From a checkpoint of a small image captioner.
Model: 12.4M parameters, 64-pixel images, encoder norm layernorm, encoder activation gelu, encoder widths [80, 128, 240, 416], decoder width 128, decoder layers 8, decoder activation relu.
Training: muon at rate 0.0033, 7600 steps, batches of 48.
Data: trained on photos with spoken descriptions (Open Images, Localized Narratives), 50862 training examples.
Rows from block 2 of the text decoder, named by matrix and row number. Rows with one number belong to one attention dimension. Each number is 200 + 20 x the weight over its row's rms, rounded and kept within 0 to 999. All counts start at 0.
# q: attention query, key and value (stacked) (decoder.blocks.2.attn.qkv.weight, 384x128, the q third), inputs 0-42
# k: attention query, key and value (stacked) (decoder.blocks.2.attn.qkv.weight, 384x128, the k third), inputs 0-42
q.18,200,204,200,200,200,200,200,200,201,190,178,167,206,200,200,200,214,200,210,200,200,200,200,206,213,200,221,200,200,200,178,200,192,184,213,180,200,200,234,180,200,200,197
q.19,204,200,197,208,200,200,217,147,200,189,200,245,190,170,200,200,196,238,177,235,250,213,159,188,162,155,200,200,200,251,192,200,223,200,213,198,162,200,171,200,200,160,200
q.20,200,200,186,214,203,205,200,200,185,200,216,200,200,196,182,200,181,200,200,194,151,168,200,200,200,237,200,157,201,200,200,200,114,181,200,238,191,200,197,200,167,195,176
q.21,198,200,200,200,228,200,200,200,190,173,200,188,210,231,143,200,234,200,200,200,151,220,200,200,200,200,271,200,200,193,200,189,154,200,200,200,214,166,173,200,174,197,200
q.22,200,189,185,200,162,200,200,200,200,208,200,200,200,213,200,211,199,200,200,180,200,227,208,200,200,243,206,215,182,200,200,200,181,200,187,213,144,200,221,200,209,242,222
q.23,207,234,200,250,200,157,200,200,238,198,196,184,200,200,229,200,200,200,200,244,200,209,197,200,200,200,168,200,200,200,200,186,200,226,200,252,200,150,179,200,154,200,200
q.24,200,200,196,200,205,200,206,200,162,211,200,166,168,200,200,190,172,224,161,183,200,202,210,200,200,192,200,149,200,213,189,200,200,200,225,219,200,214,200,200,194,205,153
q.25,198,200,118,209,200,200,200,201,200,225,160,200,200,200,200,199,172,200,255,216,200,200,200,205,187,175,222,214,200,200,200,185,200,200,171,198,200,187,200,204,200,243,200
q.26,200,207,200,200,188,163,241,200,200,220,216,189,200,200,192,228,217,200,200,197,215,200,125,200,200,200,200,191,156,200,200,206,200,200,200,200,202,200,211,200,200,200,211
q.27,200,200,169,177,200,200,200,200,176,214,200,226,200,161,232,259,200,200,200,200,203,200,251,230,150,200,200,236,164,235,200,200,200,200,200,197,228,200,200,171,200,167,192
q.28,177,225,200,210,207,211,200,200,239,200,200,200,200,200,178,200,165,200,230,234,179,185,173,198,200,200,200,200,200,180,197,215,200,200,186,182,159,200,190,228,200,200,189
q.29,158,181,200,200,147,215,200,200,200,201,225,200,214,200,198,200,200,200,200,200,200,187,200,191,223,200,211,200,200,200,200,218,200,182,236,200,219,200,200,235,232,200,183
q.30,200,200,231,200,200,200,200,200,200,200,200,200,232,200,200,200,200,200,200,253,232,200,200,200,237,215,200,200,149,202,200,200,200,204,158,200,175,200,200,200,200,221,200
q.31,209,200,197,200,154,200,220,200,200,174,200,207,200,200,174,200,200,200,200,200,200,167,200,200,200,202,193,210,171,199,200,186,200,200,139,200,187,201,200,268,211,211,216
q.32,188,200,140,200,200,200,218,191,223,188,200,175,203,199,200,200,200,150,219,200,187,200,200,200,178,241,200,186,200,200,200,254,200,191,198,176,236,200,221,219,227,214,200
q.33,226,200,200,200,190,200,219,182,200,194,200,200,200,200,200,183,200,210,200,165,200,240,200,206,228,200,200,170,242,240,200,200,200,200,202,177,206,164,200,200,200,200,200
q.34,218,200,197,210,244,173,209,225,200,156,200,200,211,200,200,200,200,200,231,191,231,200,200,200,200,200,200,206,179,200,200,200,200,212,200,237,182,200,200,200,200,189,196
q.35,166,178,200,200,200,200,200,199,200,142,200,200,200,200,200,200,206,200,186,179,204,204,232,209,200,196,200,200,200,263,200,184,200,192,154,200,211,194,200,245,193,200,200
q.36,191,200,200,200,180,200,200,200,200,194,200,206,218,177,233,175,200,200,181,181,167,218,200,200,210,200,200,200,200,200,146,200,179,155,200,200,200,182,208,236,200,173,168
q.37,205,191,183,200,200,200,176,188,200,229,200,200,200,181,206,195,181,200,200,187,183,200,191,234,153,200,221,200,200,200,200,225,226,198,238,200,227,159,200,200,200,200,200
q.38,200,200,200,200,200,200,178,226,200,200,200,198,196,180,200,182,212,202,218,200,200,172,200,200,225,183,175,222,199,144,200,239,162,200,211,215,155,200,220,200,200,200,200
q.39,202,232,195,200,193,172,200,200,200,200,238,200,200,200,200,200,161,267,200,200,207,166,198,200,253,200,200,200,249,200,230,200,200,200,200,200,200,200,174,188,227,200,200
q.40,200,159,200,200,195,200,200,221,195,205,200,200,222,200,218,200,203,211,200,209,200,198,200,213,206,223,190,200,160,200,230,199,158,200,200,235,200,228,177,184,200,218,229
q.41,200,200,200,200,179,200,200,224,183,197,181,214,252,148,200,239,200,211,223,200,224,200,200,200,180,194,236,200,200,179,200,200,188,194,200,200,200,200,165,200,216,157,200
q.42,200,200,200,200,201,200,200,197,167,200,232,212,248,158,200,200,246,159,236,200,233,200,180,208,200,222,179,200,200,200,200,200,207,232,200,200,200,200,174,200,200,196,200
q.43,184,200,200,162,200,200,219,184,227,218,253,226,200,216,200,200,260,200,194,200,200,200,200,214,230,192,203,200,173,200,200,209,217,199,200,200,186,200,200,200,188,181,237
q.44,200,200,200,248,233,207,198,200,216,200,174,183,218,194,200,180,240,142,200,200,200,200,164,192,155,200,225,226,245,200,200,195,200,200,197,200,199,194,206,208,200,200,207
q.45,200,200,200,204,139,200,200,200,200,154,206,235,173,200,200,200,205,200,200,176,175,169,166,202,207,200,200,219,200,161,200,200,230,212,199,171,200,205,213,165,170,207,205
q.46,202,200,182,166,200,200,200,200,211,200,200,200,200,215,158,241,167,235,200,200,200,200,200,222,200,231,200,199,169,215,200,200,198,145,221,200,200,200,168,200,261,200,204
q.47,200,200,204,200,200,236,200,200,228,205,200,164,159,200,222,200,256,200,177,200,191,200,208,200,195,200,234,200,200,182,230,119,200,183,249,188,200,208,200,200,211,252,164
q.48,229,159,163,200,200,200,200,206,200,234,190,200,200,200,163,216,200,255,194,200,200,233,154,200,200,200,258,200,222,200,184,200,200,249,185,207,200,200,200,206,231,216,200
q.49,245,250,204,237,194,200,200,168,162,173,200,232,200,166,187,175,200,192,200,200,200,223,185,200,201,159,186,193,200,200,259,203,226,223,200,234,201,200,200,200,200,221,200
q.50,200,187,200,200,200,186,171,200,195,200,200,200,200,175,200,200,200,200,200,219,200,148,262,257,200,221,200,200,205,200,200,200,196,200,200,200,212,164,200,200,200,200,151
q.51,195,189,200,189,198,196,200,200,200,200,212,202,166,200,200,200,241,162,249,200,219,200,213,190,211,200,191,200,245,200,183,200,200,200,200,200,200,200,200,200,200,200,200
q.52,200,218,200,167,200,198,200,200,176,200,154,200,200,214,200,200,200,197,200,200,200,170,200,247,200,230,254,200,163,174,200,204,202,200,200,177,211,184,200,177,222,213,203
q.53,200,209,200,200,200,226,200,200,200,200,200,200,181,200,206,209,200,134,200,271,200,200,200,169,162,200,200,205,200,185,188,201,261,200,200,200,193,195,200,241,229,217,200
q.54,267,258,211,200,200,200,181,212,200,179,200,241,200,200,200,259,200,200,200,232,200,200,204,232,200,200,200,200,200,200,200,188,138,200,200,200,200,200,181,200,200,200,200
q.55,200,200,200,200,200,153,200,200,173,200,179,200,200,200,227,200,200,200,200,200,200,210,200,200,159,200,200,200,236,200,215,200,200,200,206,200,156,200,200,162,218,200,149
q.56,200,200,200,239,226,200,155,204,200,200,200,200,214,182,200,155,200,205,238,193,233,200,200,177,186,200,200,200,200,225,200,200,211,228,192,159,200,200,181,200,200,200,224
q.57,200,233,161,200,200,174,217,254,200,200,200,167,173,223,200,200,200,200,200,214,198,200,239,200,178,200,200,200,200,195,159,220,185,200,200,200,157,222,185,200,202,200,200
q.58,251,188,222,198,200,200,160,200,241,200,211,118,221,221,205,235,200,231,234,200,165,200,174,174,211,234,154,230,200,145,200,223,196,202,214,228,241,200,200,200,183,195,198
q.59,200,181,200,200,205,200,200,222,227,223,200,200,200,200,217,200,198,200,170,200,200,200,213,200,208,217,200,230,200,243,200,192,239,220,200,231,200,200,201,200,200,208,233
q.60,206,200,180,200,199,200,253,163,200,258,209,200,196,200,230,200,244,238,200,173,200,182,200,236,200,200,213,200,192,228,200,164,200,200,200,220,200,200,164,200,200,200,139
q.61,179,159,200,225,200,200,200,200,200,200,174,213,196,200,178,161,169,175,174,182,200,200,244,200,200,200,234,230,185,200,200,184,186,223,200,170,226,200,228,200,200,192,200
q.62,200,200,200,200,200,200,211,200,173,239,200,200,200,158,185,213,200,190,152,210,229,205,200,200,200,200,200,212,200,200,200,200,200,230,172,200,203,200,219,182,219,200,200
q.63,214,200,200,185,200,200,200,200,194,200,200,223,200,180,184,200,200,200,200,177,156,200,191,200,200,200,200,200,215,197,205,200,175,200,200,200,171,200,210,208,200,200,200
q.64,184,214,200,217,212,160,169,224,200,184,200,200,210,256,204,224,200,200,201,191,200,160,185,175,159,200,200,187,200,218,198,169,200,193,197,200,200,200,191,200,225,238,200
q.65,204,200,200,200,212,200,162,200,167,205,172,245,175,200,208,189,200,200,200,197,200,213,200,200,200,194,200,234,209,223,200,200,200,200,200,194,200,200,148,200,244,200,200
q.66,223,200,219,164,200,200,200,159,156,153,155,200,225,212,200,237,179,200,215,181,200,200,175,204,168,181,199,174,200,211,200,171,200,247,200,185,249,202,158,200,200,200,175
q.67,167,200,208,234,200,200,223,200,200,205,200,142,200,159,200,200,196,200,200,211,236,200,215,200,186,200,200,198,200,200,200,212,223,200,200,259,200,204,207,200,200,172,200
q.68,155,208,209,220,187,200,207,200,200,200,196,200,149,200,236,198,209,201,200,200,235,189,222,215,200,202,200,142,200,200,200,200,177,226,237,234,200,178,200,200,214,200,196
q.69,233,200,216,191,226,170,200,200,186,243,204,208,200,200,189,200,200,191,200,232,224,198,200,200,197,205,200,200,200,252,200,200,177,226,198,189,200,255,179,204,236,241,173
q.70,200,200,200,235,200,200,142,246,179,176,215,200,200,200,200,226,157,182,209,200,200,187,200,200,244,200,182,200,200,200,200,200,218,236,233,200,161,200,200,158,193,218,200
q.71,158,191,201,200,187,259,206,181,200,200,246,200,200,200,200,228,229,257,200,200,200,220,200,210,200,200,200,200,200,239,179,200,200,200,200,200,200,200,200,200,200,200,214
q.72,200,200,200,141,200,162,200,200,248,259,193,200,200,200,200,200,233,200,200,164,251,200,159,200,200,186,200,200,200,200,184,200,200,187,150,200,200,200,200,167,200,202,168
q.73,176,173,200,214,162,200,232,200,244,231,200,169,197,211,200,200,185,200,205,200,186,200,200,200,166,200,200,200,200,200,200,200,200,221,215,200,200,248,239,188,200,200,200
q.74,204,219,200,213,201,200,236,239,200,168,200,200,200,180,200,195,200,200,198,200,183,200,200,196,200,187,200,200,209,200,200,197,162,200,170,186,200,156,200,200,200,200,200
q.75,243,213,200,219,200,200,212,220,200,200,175,200,224,189,200,200,175,200,200,200,200,207,200,200,166,185,247,230,166,157,237,235,200,200,178,228,200,200,200,200,200,200,200
q.76,151,200,183,143,200,231,191,235,200,147,188,168,200,200,200,200,200,143,245,200,200,200,200,200,200,200,224,200,210,200,200,200,200,200,219,200,186,225,200,200,250,200,216
q.77,196,177,185,203,200,200,254,200,185,190,202,200,200,200,200,200,234,181,200,200,249,200,210,202,200,200,198,205,153,210,200,200,185,192,200,200,220,200,163,200,215,200,200
q.78,200,200,226,239,200,200,200,175,200,206,196,200,200,200,200,202,200,240,220,200,161,200,179,200,215,200,200,200,200,197,200,200,200,200,158,209,209,200,200,200,191,153,169
q.79,229,221,200,226,200,232,209,200,200,200,156,200,200,200,223,244,188,200,200,200,164,200,200,200,200,200,200,200,184,200,200,199,200,200,200,200,200,200,194,187,155,229,200
q.80,224,200,231,170,231,200,167,200,200,200,179,200,200,200,181,200,200,239,162,199,184,238,200,200,185,200,200,241,242,200,196,200,178,240,200,170,224,200,250,213,200,200,176
q.81,200,200,194,200,189,200,200,227,183,190,156,253,182,171,244,200,200,193,200,200,200,200,167,173,200,200,200,177,217,175,229,200,200,211,200,200,200,200,200,195,200,200,193
q.82,200,205,233,200,204,180,238,243,200,174,200,181,200,203,200,196,200,200,200,200,174,267,252,192,182,171,200,200,240,200,200,200,200,222,200,182,200,207,202,187,179,182,200
q.83,200,203,182,120,207,200,200,200,242,158,181,200,239,184,151,200,200,268,171,200,200,200,146,200,200,163,200,200,200,208,200,208,179,200,200,200,200,200,200,218,200,200,195
q.84,200,217,190,200,200,200,197,200,171,219,205,226,200,257,184,202,176,200,200,209,200,200,225,213,200,200,200,200,200,176,200,207,193,202,207,200,165,178,200,221,237,169,253
q.85,185,171,200,200,189,194,239,200,200,233,226,200,231,200,200,200,200,200,200,200,229,200,200,200,200,200,200,200,200,200,220,194,200,217,242,200,230,172,224,200,200,200,203
q.86,151,200,176,180,200,200,169,170,200,247,240,200,200,194,186,223,212,200,200,200,200,229,193,200,200,200,200,200,196,200,165,200,195,178,200,209,207,190,200,178,200,196,200
q.87,187,130,200,200,200,181,200,230,229,200,179,200,200,200,200,200,219,200,200,190,200,173,223,200,209,212,164,200,164,168,200,201,180,202,185,157,200,200,200,200,201,211,176
q.88,200,193,200,200,207,200,230,218,168,186,200,200,200,198,200,153,209,200,154,200,200,184,200,250,212,200,199,200,205,200,200,246,195,200,200,200,177,183,161,200,134,200,200
q.89,200,200,202,200,213,174,226,200,148,200,236,200,270,200,178,147,200,200,200,200,200,200,200,207,148,200,198,200,207,200,210,200,221,200,200,200,200,225,200,248,200,255,200
q.90,198,200,217,200,119,201,200,174,200,200,268,241,200,171,200,200,200,202,200,195,155,223,200,200,193,142,200,224,200,163,200,151,250,196,242,200,200,200,200,200,200,220,203
q.91,215,200,200,228,200,220,200,164,176,200,224,224,206,200,218,222,200,163,200,195,178,164,204,200,200,200,200,173,164,200,200,215,200,200,180,252,200,200,180,200,200,200,191
q.92,200,205,200,204,200,200,186,200,223,221,190,151,193,209,200,200,200,200,200,182,200,152,200,215,200,157,221,200,203,153,200,200,206,154,240,189,200,200,200,185,200,200,200
k.18,200,200,206,151,173,200,198,200,200,200,206,199,187,246,202,200,200,225,198,239,183,220,225,200,200,200,194,218,229,243,235,216,200,216,232,223,200,180,170,191,200,199,200
k.19,205,202,297,156,200,201,230,190,200,216,200,200,200,200,200,200,200,200,192,200,248,200,158,234,200,200,200,212,224,162,205,200,200,200,220,200,236,200,200,170,200,200,200
k.20,200,200,200,202,192,200,200,200,177,200,200,217,200,202,200,200,246,170,226,179,213,186,236,200,171,178,158,200,200,201,207,166,200,200,200,200,246,228,227,200,205,192,235
k.21,200,200,215,200,215,215,200,209,200,221,189,230,153,201,200,135,200,169,172,168,200,160,200,200,200,210,215,200,200,264,225,200,200,200,232,200,200,200,202,188,204,252,200
k.22,200,200,200,200,200,143,200,208,194,200,216,200,200,200,200,200,200,201,245,242,214,200,169,200,200,209,200,208,184,175,200,200,200,200,233,215,200,200,200,184,146,192,187
k.23,200,200,200,200,200,216,200,208,200,200,184,227,178,200,200,179,139,200,200,200,229,199,207,198,178,163,239,200,200,200,200,187,170,200,200,205,200,200,183,200,200,200,200
k.24,173,200,200,200,200,200,126,206,200,200,175,198,202,200,204,270,200,200,181,200,211,245,205,190,143,194,178,200,200,200,200,194,179,200,200,200,199,251,200,167,200,205,195
k.25,200,236,200,200,218,200,200,243,200,244,200,212,228,201,177,175,221,200,200,200,216,200,200,200,250,191,200,200,231,200,226,200,200,200,176,200,210,180,210,200,200,201,227
k.26,200,200,200,200,215,176,200,246,200,191,173,175,192,191,200,200,200,210,201,200,200,137,250,200,200,200,180,211,174,200,200,202,200,253,200,200,200,213,200,200,222,200,200
k.27,200,224,213,184,241,200,210,178,200,229,212,200,217,200,200,200,200,257,147,200,199,200,199,180,200,184,234,172,200,200,200,200,149,171,195,194,188,200,173,200,200,246,168
k.28,174,194,207,200,162,200,200,200,200,200,200,200,196,200,163,200,241,162,200,237,207,200,200,200,215,190,200,200,200,200,200,200,206,137,185,200,199,189,200,200,200,200,200
k.29,255,200,200,193,181,268,222,168,225,200,200,200,200,168,200,200,200,200,176,233,187,200,200,254,200,200,200,200,200,200,200,200,167,200,247,177,202,200,200,200,217,200,224
k.30,214,200,200,231,156,252,200,200,200,155,200,200,205,196,200,200,198,200,179,191,213,200,200,200,189,175,200,200,179,208,200,200,182,188,200,195,192,200,200,200,200,200,200
k.31,185,199,171,198,200,227,250,200,196,200,200,200,193,200,188,168,200,125,200,200,200,233,178,200,200,200,132,200,200,200,197,215,200,200,200,200,163,200,162,200,167,200,200
k.32,254,200,200,200,200,200,199,200,179,245,200,200,200,200,200,217,200,200,200,200,262,200,180,230,200,181,200,169,163,179,200,220,200,170,200,200,200,160,200,188,198,261,200
k.33,200,237,257,200,179,200,150,176,200,217,193,200,200,222,187,224,229,191,200,190,165,200,200,235,192,200,216,218,211,200,200,212,235,217,204,200,205,200,235,200,200,200,181
k.34,200,197,149,200,163,158,197,181,157,188,200,219,166,236,200,200,193,259,204,259,237,200,200,200,200,200,200,200,200,200,200,243,220,200,200,198,200,200,200,200,176,200,232
k.35,200,177,200,200,178,200,200,200,200,179,130,200,200,191,200,226,200,200,200,227,251,200,229,208,200,200,196,200,200,167,200,200,200,199,200,187,200,206,200,200,200,195,200
k.36,186,200,200,196,181,200,207,222,200,157,216,195,247,193,223,200,200,207,200,236,200,208,168,158,200,200,208,150,193,200,233,206,174,200,200,198,200,196,144,200,200,200,197
k.37,200,200,200,204,200,200,200,202,200,200,200,200,214,194,167,228,200,162,200,207,179,200,200,200,200,213,200,200,175,182,204,200,200,223,183,154,200,200,200,152,200,184,168
k.38,200,200,200,184,189,200,178,200,200,200,200,219,190,275,240,155,200,201,200,168,231,172,200,200,220,166,238,192,200,260,186,200,200,172,200,200,200,190,200,200,200,200,200
k.39,212,200,167,164,170,200,194,182,200,202,200,259,200,233,193,200,200,159,151,200,200,200,200,200,179,200,200,217,200,230,227,237,200,202,200,216,200,190,180,200,210,200,232
k.40,175,200,250,200,200,224,208,143,200,215,185,154,200,200,200,185,192,200,200,200,191,200,200,200,200,188,208,222,255,200,200,186,217,200,200,200,200,200,200,227,200,263,157
k.41,184,200,224,191,146,200,175,200,232,200,201,200,200,200,200,200,217,237,216,219,158,202,200,179,161,196,181,200,223,200,200,196,200,176,183,164,154,200,233,200,200,233,200
k.42,219,201,200,200,140,200,157,137,149,251,200,200,200,200,200,200,200,162,205,200,200,179,187,200,247,205,200,215,200,200,200,200,200,200,197,200,200,209,200,200,207,170,200
k.43,200,200,195,200,211,211,196,200,200,200,179,200,200,147,249,201,212,206,211,200,175,226,205,171,230,200,255,175,200,188,200,200,186,212,200,240,217,172,198,200,214,200,163
k.44,200,200,200,198,234,200,231,200,195,168,199,134,183,200,200,181,200,240,252,224,200,162,209,200,194,209,200,180,194,200,214,200,206,200,188,200,166,200,200,210,200,200,167
k.45,199,200,200,200,202,202,200,200,200,200,204,168,200,200,200,233,200,175,236,225,200,200,200,200,246,200,200,179,200,185,200,200,154,205,238,200,200,178,227,233,201,200,200
k.46,209,200,178,207,200,200,229,200,168,174,200,200,200,175,200,200,200,200,146,217,200,165,213,200,152,144,200,241,240,238,188,180,200,182,200,217,200,200,200,200,200,200,200
k.47,214,200,200,178,216,200,174,227,200,200,200,131,181,192,180,211,190,200,200,200,192,196,189,228,200,226,185,207,200,229,200,196,200,226,178,200,200,215,214,207,158,200,200
k.48,200,203,200,200,187,208,233,239,202,175,200,208,217,200,200,166,195,180,200,200,200,200,175,200,175,213,179,207,200,200,200,200,219,168,200,242,200,200,200,200,200,160,223
k.49,184,169,200,200,200,200,200,204,200,200,167,200,216,200,200,200,168,151,200,178,146,178,199,217,204,271,200,218,218,245,157,171,200,205,226,214,200,200,211,207,200,200,227
k.50,200,212,200,200,236,195,221,217,200,200,200,200,187,200,189,200,233,176,200,200,200,173,175,200,224,239,200,200,235,217,210,173,220,200,200,200,200,200,200,147,200,200,200
k.51,244,200,227,179,229,200,249,210,224,247,200,189,173,225,174,200,200,193,223,200,200,200,200,200,200,203,186,200,200,237,214,212,182,200,200,214,200,199,251,179,224,200,200
k.52,200,200,200,171,178,241,192,257,200,200,213,200,200,253,200,200,222,200,200,200,175,200,223,221,200,137,188,197,200,173,200,200,191,189,200,175,185,229,233,200,182,202,216
k.53,216,172,214,248,200,228,200,200,200,190,200,225,200,200,190,200,200,200,200,197,221,200,200,253,184,200,200,200,200,200,210,226,200,197,200,200,156,256,206,177,200,206,200
k.54,200,143,200,200,200,221,130,200,295,200,185,238,200,179,180,200,200,200,191,200,200,211,199,188,200,201,200,223,200,208,193,165,200,200,227,199,200,207,193,130,200,186,186
k.55,200,200,200,197,200,200,226,200,178,171,200,200,200,200,200,203,228,200,200,200,200,200,200,200,200,200,159,200,179,156,200,200,200,200,174,197,200,200,201,217,163,200,182
k.56,241,200,200,200,191,141,211,200,242,226,214,200,191,235,215,162,200,200,241,200,200,162,151,200,248,248,200,200,184,200,209,156,200,200,229,245,200,196,200,184,200,204,200
k.57,189,239,200,200,200,238,200,200,200,200,200,200,200,200,164,149,145,200,200,200,174,265,200,206,200,200,201,232,200,234,200,200,200,200,200,200,200,200,200,200,200,200,200
k.58,200,200,200,139,167,200,200,200,241,228,168,200,200,194,200,228,184,200,92,200,253,200,200,200,200,187,206,200,200,200,200,200,183,200,177,194,200,207,172,142,205,200,200
k.59,200,200,200,215,200,200,252,224,200,200,200,200,200,240,200,200,200,200,200,200,235,200,193,222,265,200,181,169,213,200,200,189,200,221,227,171,200,213,200,200,200,221,200
k.60,137,216,223,200,187,241,200,180,203,200,200,200,200,189,157,201,200,200,200,200,200,198,200,200,200,200,226,247,198,200,223,200,155,252,200,200,200,200,183,201,200,200,200
k.61,173,200,200,200,191,200,200,215,200,212,233,201,200,188,159,149,200,200,200,200,215,200,202,200,219,200,191,200,200,200,203,203,223,224,182,218,200,232,200,200,200,220,200
k.62,200,200,176,200,209,200,179,200,215,200,200,200,200,240,200,200,172,197,200,200,218,205,200,242,194,200,187,200,200,151,149,200,200,200,220,196,200,165,157,191,200,213,253
k.63,200,200,189,200,239,179,200,219,152,166,200,202,200,200,195,163,158,200,200,200,205,188,200,181,200,200,175,200,200,200,200,200,213,200,194,200,200,160,240,200,196,200,200
k.64,167,195,200,202,200,154,200,251,223,183,149,150,202,236,250,196,232,165,200,217,200,198,200,200,189,150,166,182,200,167,201,200,200,200,185,173,200,200,200,200,212,185,200
k.65,200,200,200,153,222,200,200,200,210,200,220,200,211,200,130,224,214,200,156,212,185,196,200,200,188,200,218,206,173,200,200,238,207,200,200,212,200,200,213,200,194,200,200
k.66,200,200,200,200,200,242,200,147,155,173,177,164,200,200,254,237,209,222,200,217,200,200,220,200,200,200,200,200,200,200,200,211,192,183,200,219,208,200,209,200,200,260,244
k.67,200,176,165,216,200,183,200,200,204,200,191,167,171,174,154,186,200,206,222,231,201,200,247,247,224,200,200,200,200,200,252,189,228,203,188,200,200,217,200,190,200,206,216
k.68,240,200,200,245,176,204,199,200,253,200,200,191,226,135,200,222,200,225,206,188,222,229,200,173,200,184,200,200,182,200,200,191,186,207,211,200,207,228,200,147,200,200,200
k.69,174,200,200,221,191,200,200,221,169,242,239,240,244,210,195,200,190,200,200,200,200,182,200,200,200,200,218,200,171,173,200,212,200,200,200,200,200,189,149,219,164,200,200
k.70,240,200,200,169,200,202,171,200,200,188,225,219,200,202,200,171,236,200,160,210,200,200,200,221,168,200,200,179,192,200,223,200,200,237,200,200,204,181,210,194,257,226,192
k.71,162,185,200,198,200,222,217,188,221,200,181,192,200,240,252,186,200,200,235,200,200,208,149,245,200,200,200,172,179,200,200,170,200,190,217,200,200,214,200,192,185,182,200
k.72,223,200,186,180,200,200,200,204,232,252,225,214,200,225,211,200,193,200,206,228,165,200,185,200,200,200,200,200,194,188,200,200,200,200,200,200,200,155,200,200,200,200,200
k.73,200,200,209,200,202,200,129,223,200,250,241,200,164,200,200,200,200,184,206,235,215,200,210,200,200,200,200,200,200,200,200,200,208,191,200,200,200,177,200,233,211,200,200
k.74,189,200,200,200,174,243,218,200,198,200,211,200,217,200,188,163,156,170,200,200,206,169,200,200,200,234,223,200,200,200,159,200,200,228,200,182,200,244,237,183,228,192,200
k.75,200,200,248,200,235,200,200,200,209,223,269,151,200,187,200,200,183,199,186,191,147,200,165,200,199,200,175,200,215,200,188,176,200,200,203,283,172,200,216,200,218,200,227
k.76,200,191,162,143,200,223,251,232,200,174,202,200,200,209,154,200,200,264,135,200,215,222,225,187,208,200,200,206,200,200,181,200,200,183,188,200,200,200,159,200,200,211,200
k.77,200,200,200,231,200,200,210,223,186,178,200,200,200,222,248,220,208,248,200,200,197,200,206,200,197,200,200,200,228,215,200,200,200,200,200,250,180,219,178,200,200,160,200
k.78,200,200,200,174,200,200,200,150,166,200,216,221,249,200,197,240,200,168,200,232,200,200,200,221,228,229,200,163,200,200,189,165,200,200,200,200,200,177,200,200,200,169,200
k.79,189,200,200,139,200,241,224,200,246,207,200,200,153,200,193,207,218,200,187,186,201,174,171,162,151,200,220,194,202,200,200,200,232,236,161,200,198,196,165,184,200,228,200
k.80,157,208,218,192,231,170,141,168,170,200,200,200,200,176,200,200,200,220,200,200,200,190,196,200,200,200,200,200,200,196,188,200,200,195,186,200,234,203,173,226,200,200,199
k.81,200,202,200,200,212,200,237,226,200,140,192,239,200,167,229,175,202,200,200,157,166,200,200,175,220,200,200,240,200,214,221,188,182,198,199,200,200,200,200,199,200,200,200
k.82,200,200,260,200,171,135,200,219,200,200,175,200,200,200,200,212,185,191,187,173,200,185,200,200,195,200,200,168,193,200,185,200,200,230,180,200,228,195,228,217,200,200,200
k.83,200,192,163,186,161,214,200,257,200,183,200,213,200,195,221,200,200,175,219,200,196,207,200,231,243,200,200,200,204,200,200,200,174,162,200,184,184,200,191,200,200,200,200
k.84,200,174,211,202,200,214,171,156,200,242,200,200,211,200,241,200,200,153,200,180,163,200,195,200,200,200,200,194,183,205,200,192,215,205,200,200,200,200,200,220,200,200,200
k.85,200,153,200,200,200,168,196,200,202,225,245,242,200,200,176,169,200,166,200,200,200,200,201,200,166,200,200,200,200,200,200,203,179,202,222,179,200,200,200,215,212,200,200
k.86,153,202,172,200,200,200,220,173,200,200,200,233,200,232,185,185,196,202,200,169,233,198,200,195,200,151,200,200,200,217,199,239,200,174,200,200,200,232,196,200,200,200,200
k.87,185,200,197,200,200,162,177,198,200,200,200,200,200,226,200,227,200,245,200,200,235,212,216,200,200,189,191,226,200,200,223,245,200,253,218,200,202,200,214,200,200,167,177
k.88,216,200,197,237,225,260,200,200,188,200,200,203,201,206,181,195,179,200,200,188,178,200,195,200,200,121,200,224,200,201,222,143,171,200,177,235,217,200,200,200,245,209,185
k.89,200,200,191,224,200,200,224,215,163,199,223,174,200,200,188,200,200,200,200,238,200,194,200,200,200,200,199,200,200,200,200,200,224,200,200,236,200,189,203,175,220,200,205
k.90,200,156,200,173,200,200,200,158,186,200,200,200,200,200,235,173,200,200,200,199,200,200,200,200,235,249,190,200,199,200,200,205,200,236,156,176,200,164,200,200,200,200,200
k.91,200,200,186,181,200,217,170,153,136,157,200,198,163,203,200,173,200,200,213,200,200,200,200,225,233,200,213,198,200,219,200,200,200,200,221,200,200,242,219,237,200,212,203
k.92,209,200,220,230,199,225,200,147,226,200,193,200,222,200,222,200,192,200,200,204,199,200,200,177,182,200,206,200,200,200,206,221,198,208,200,200,200,200,189,200,200,217,200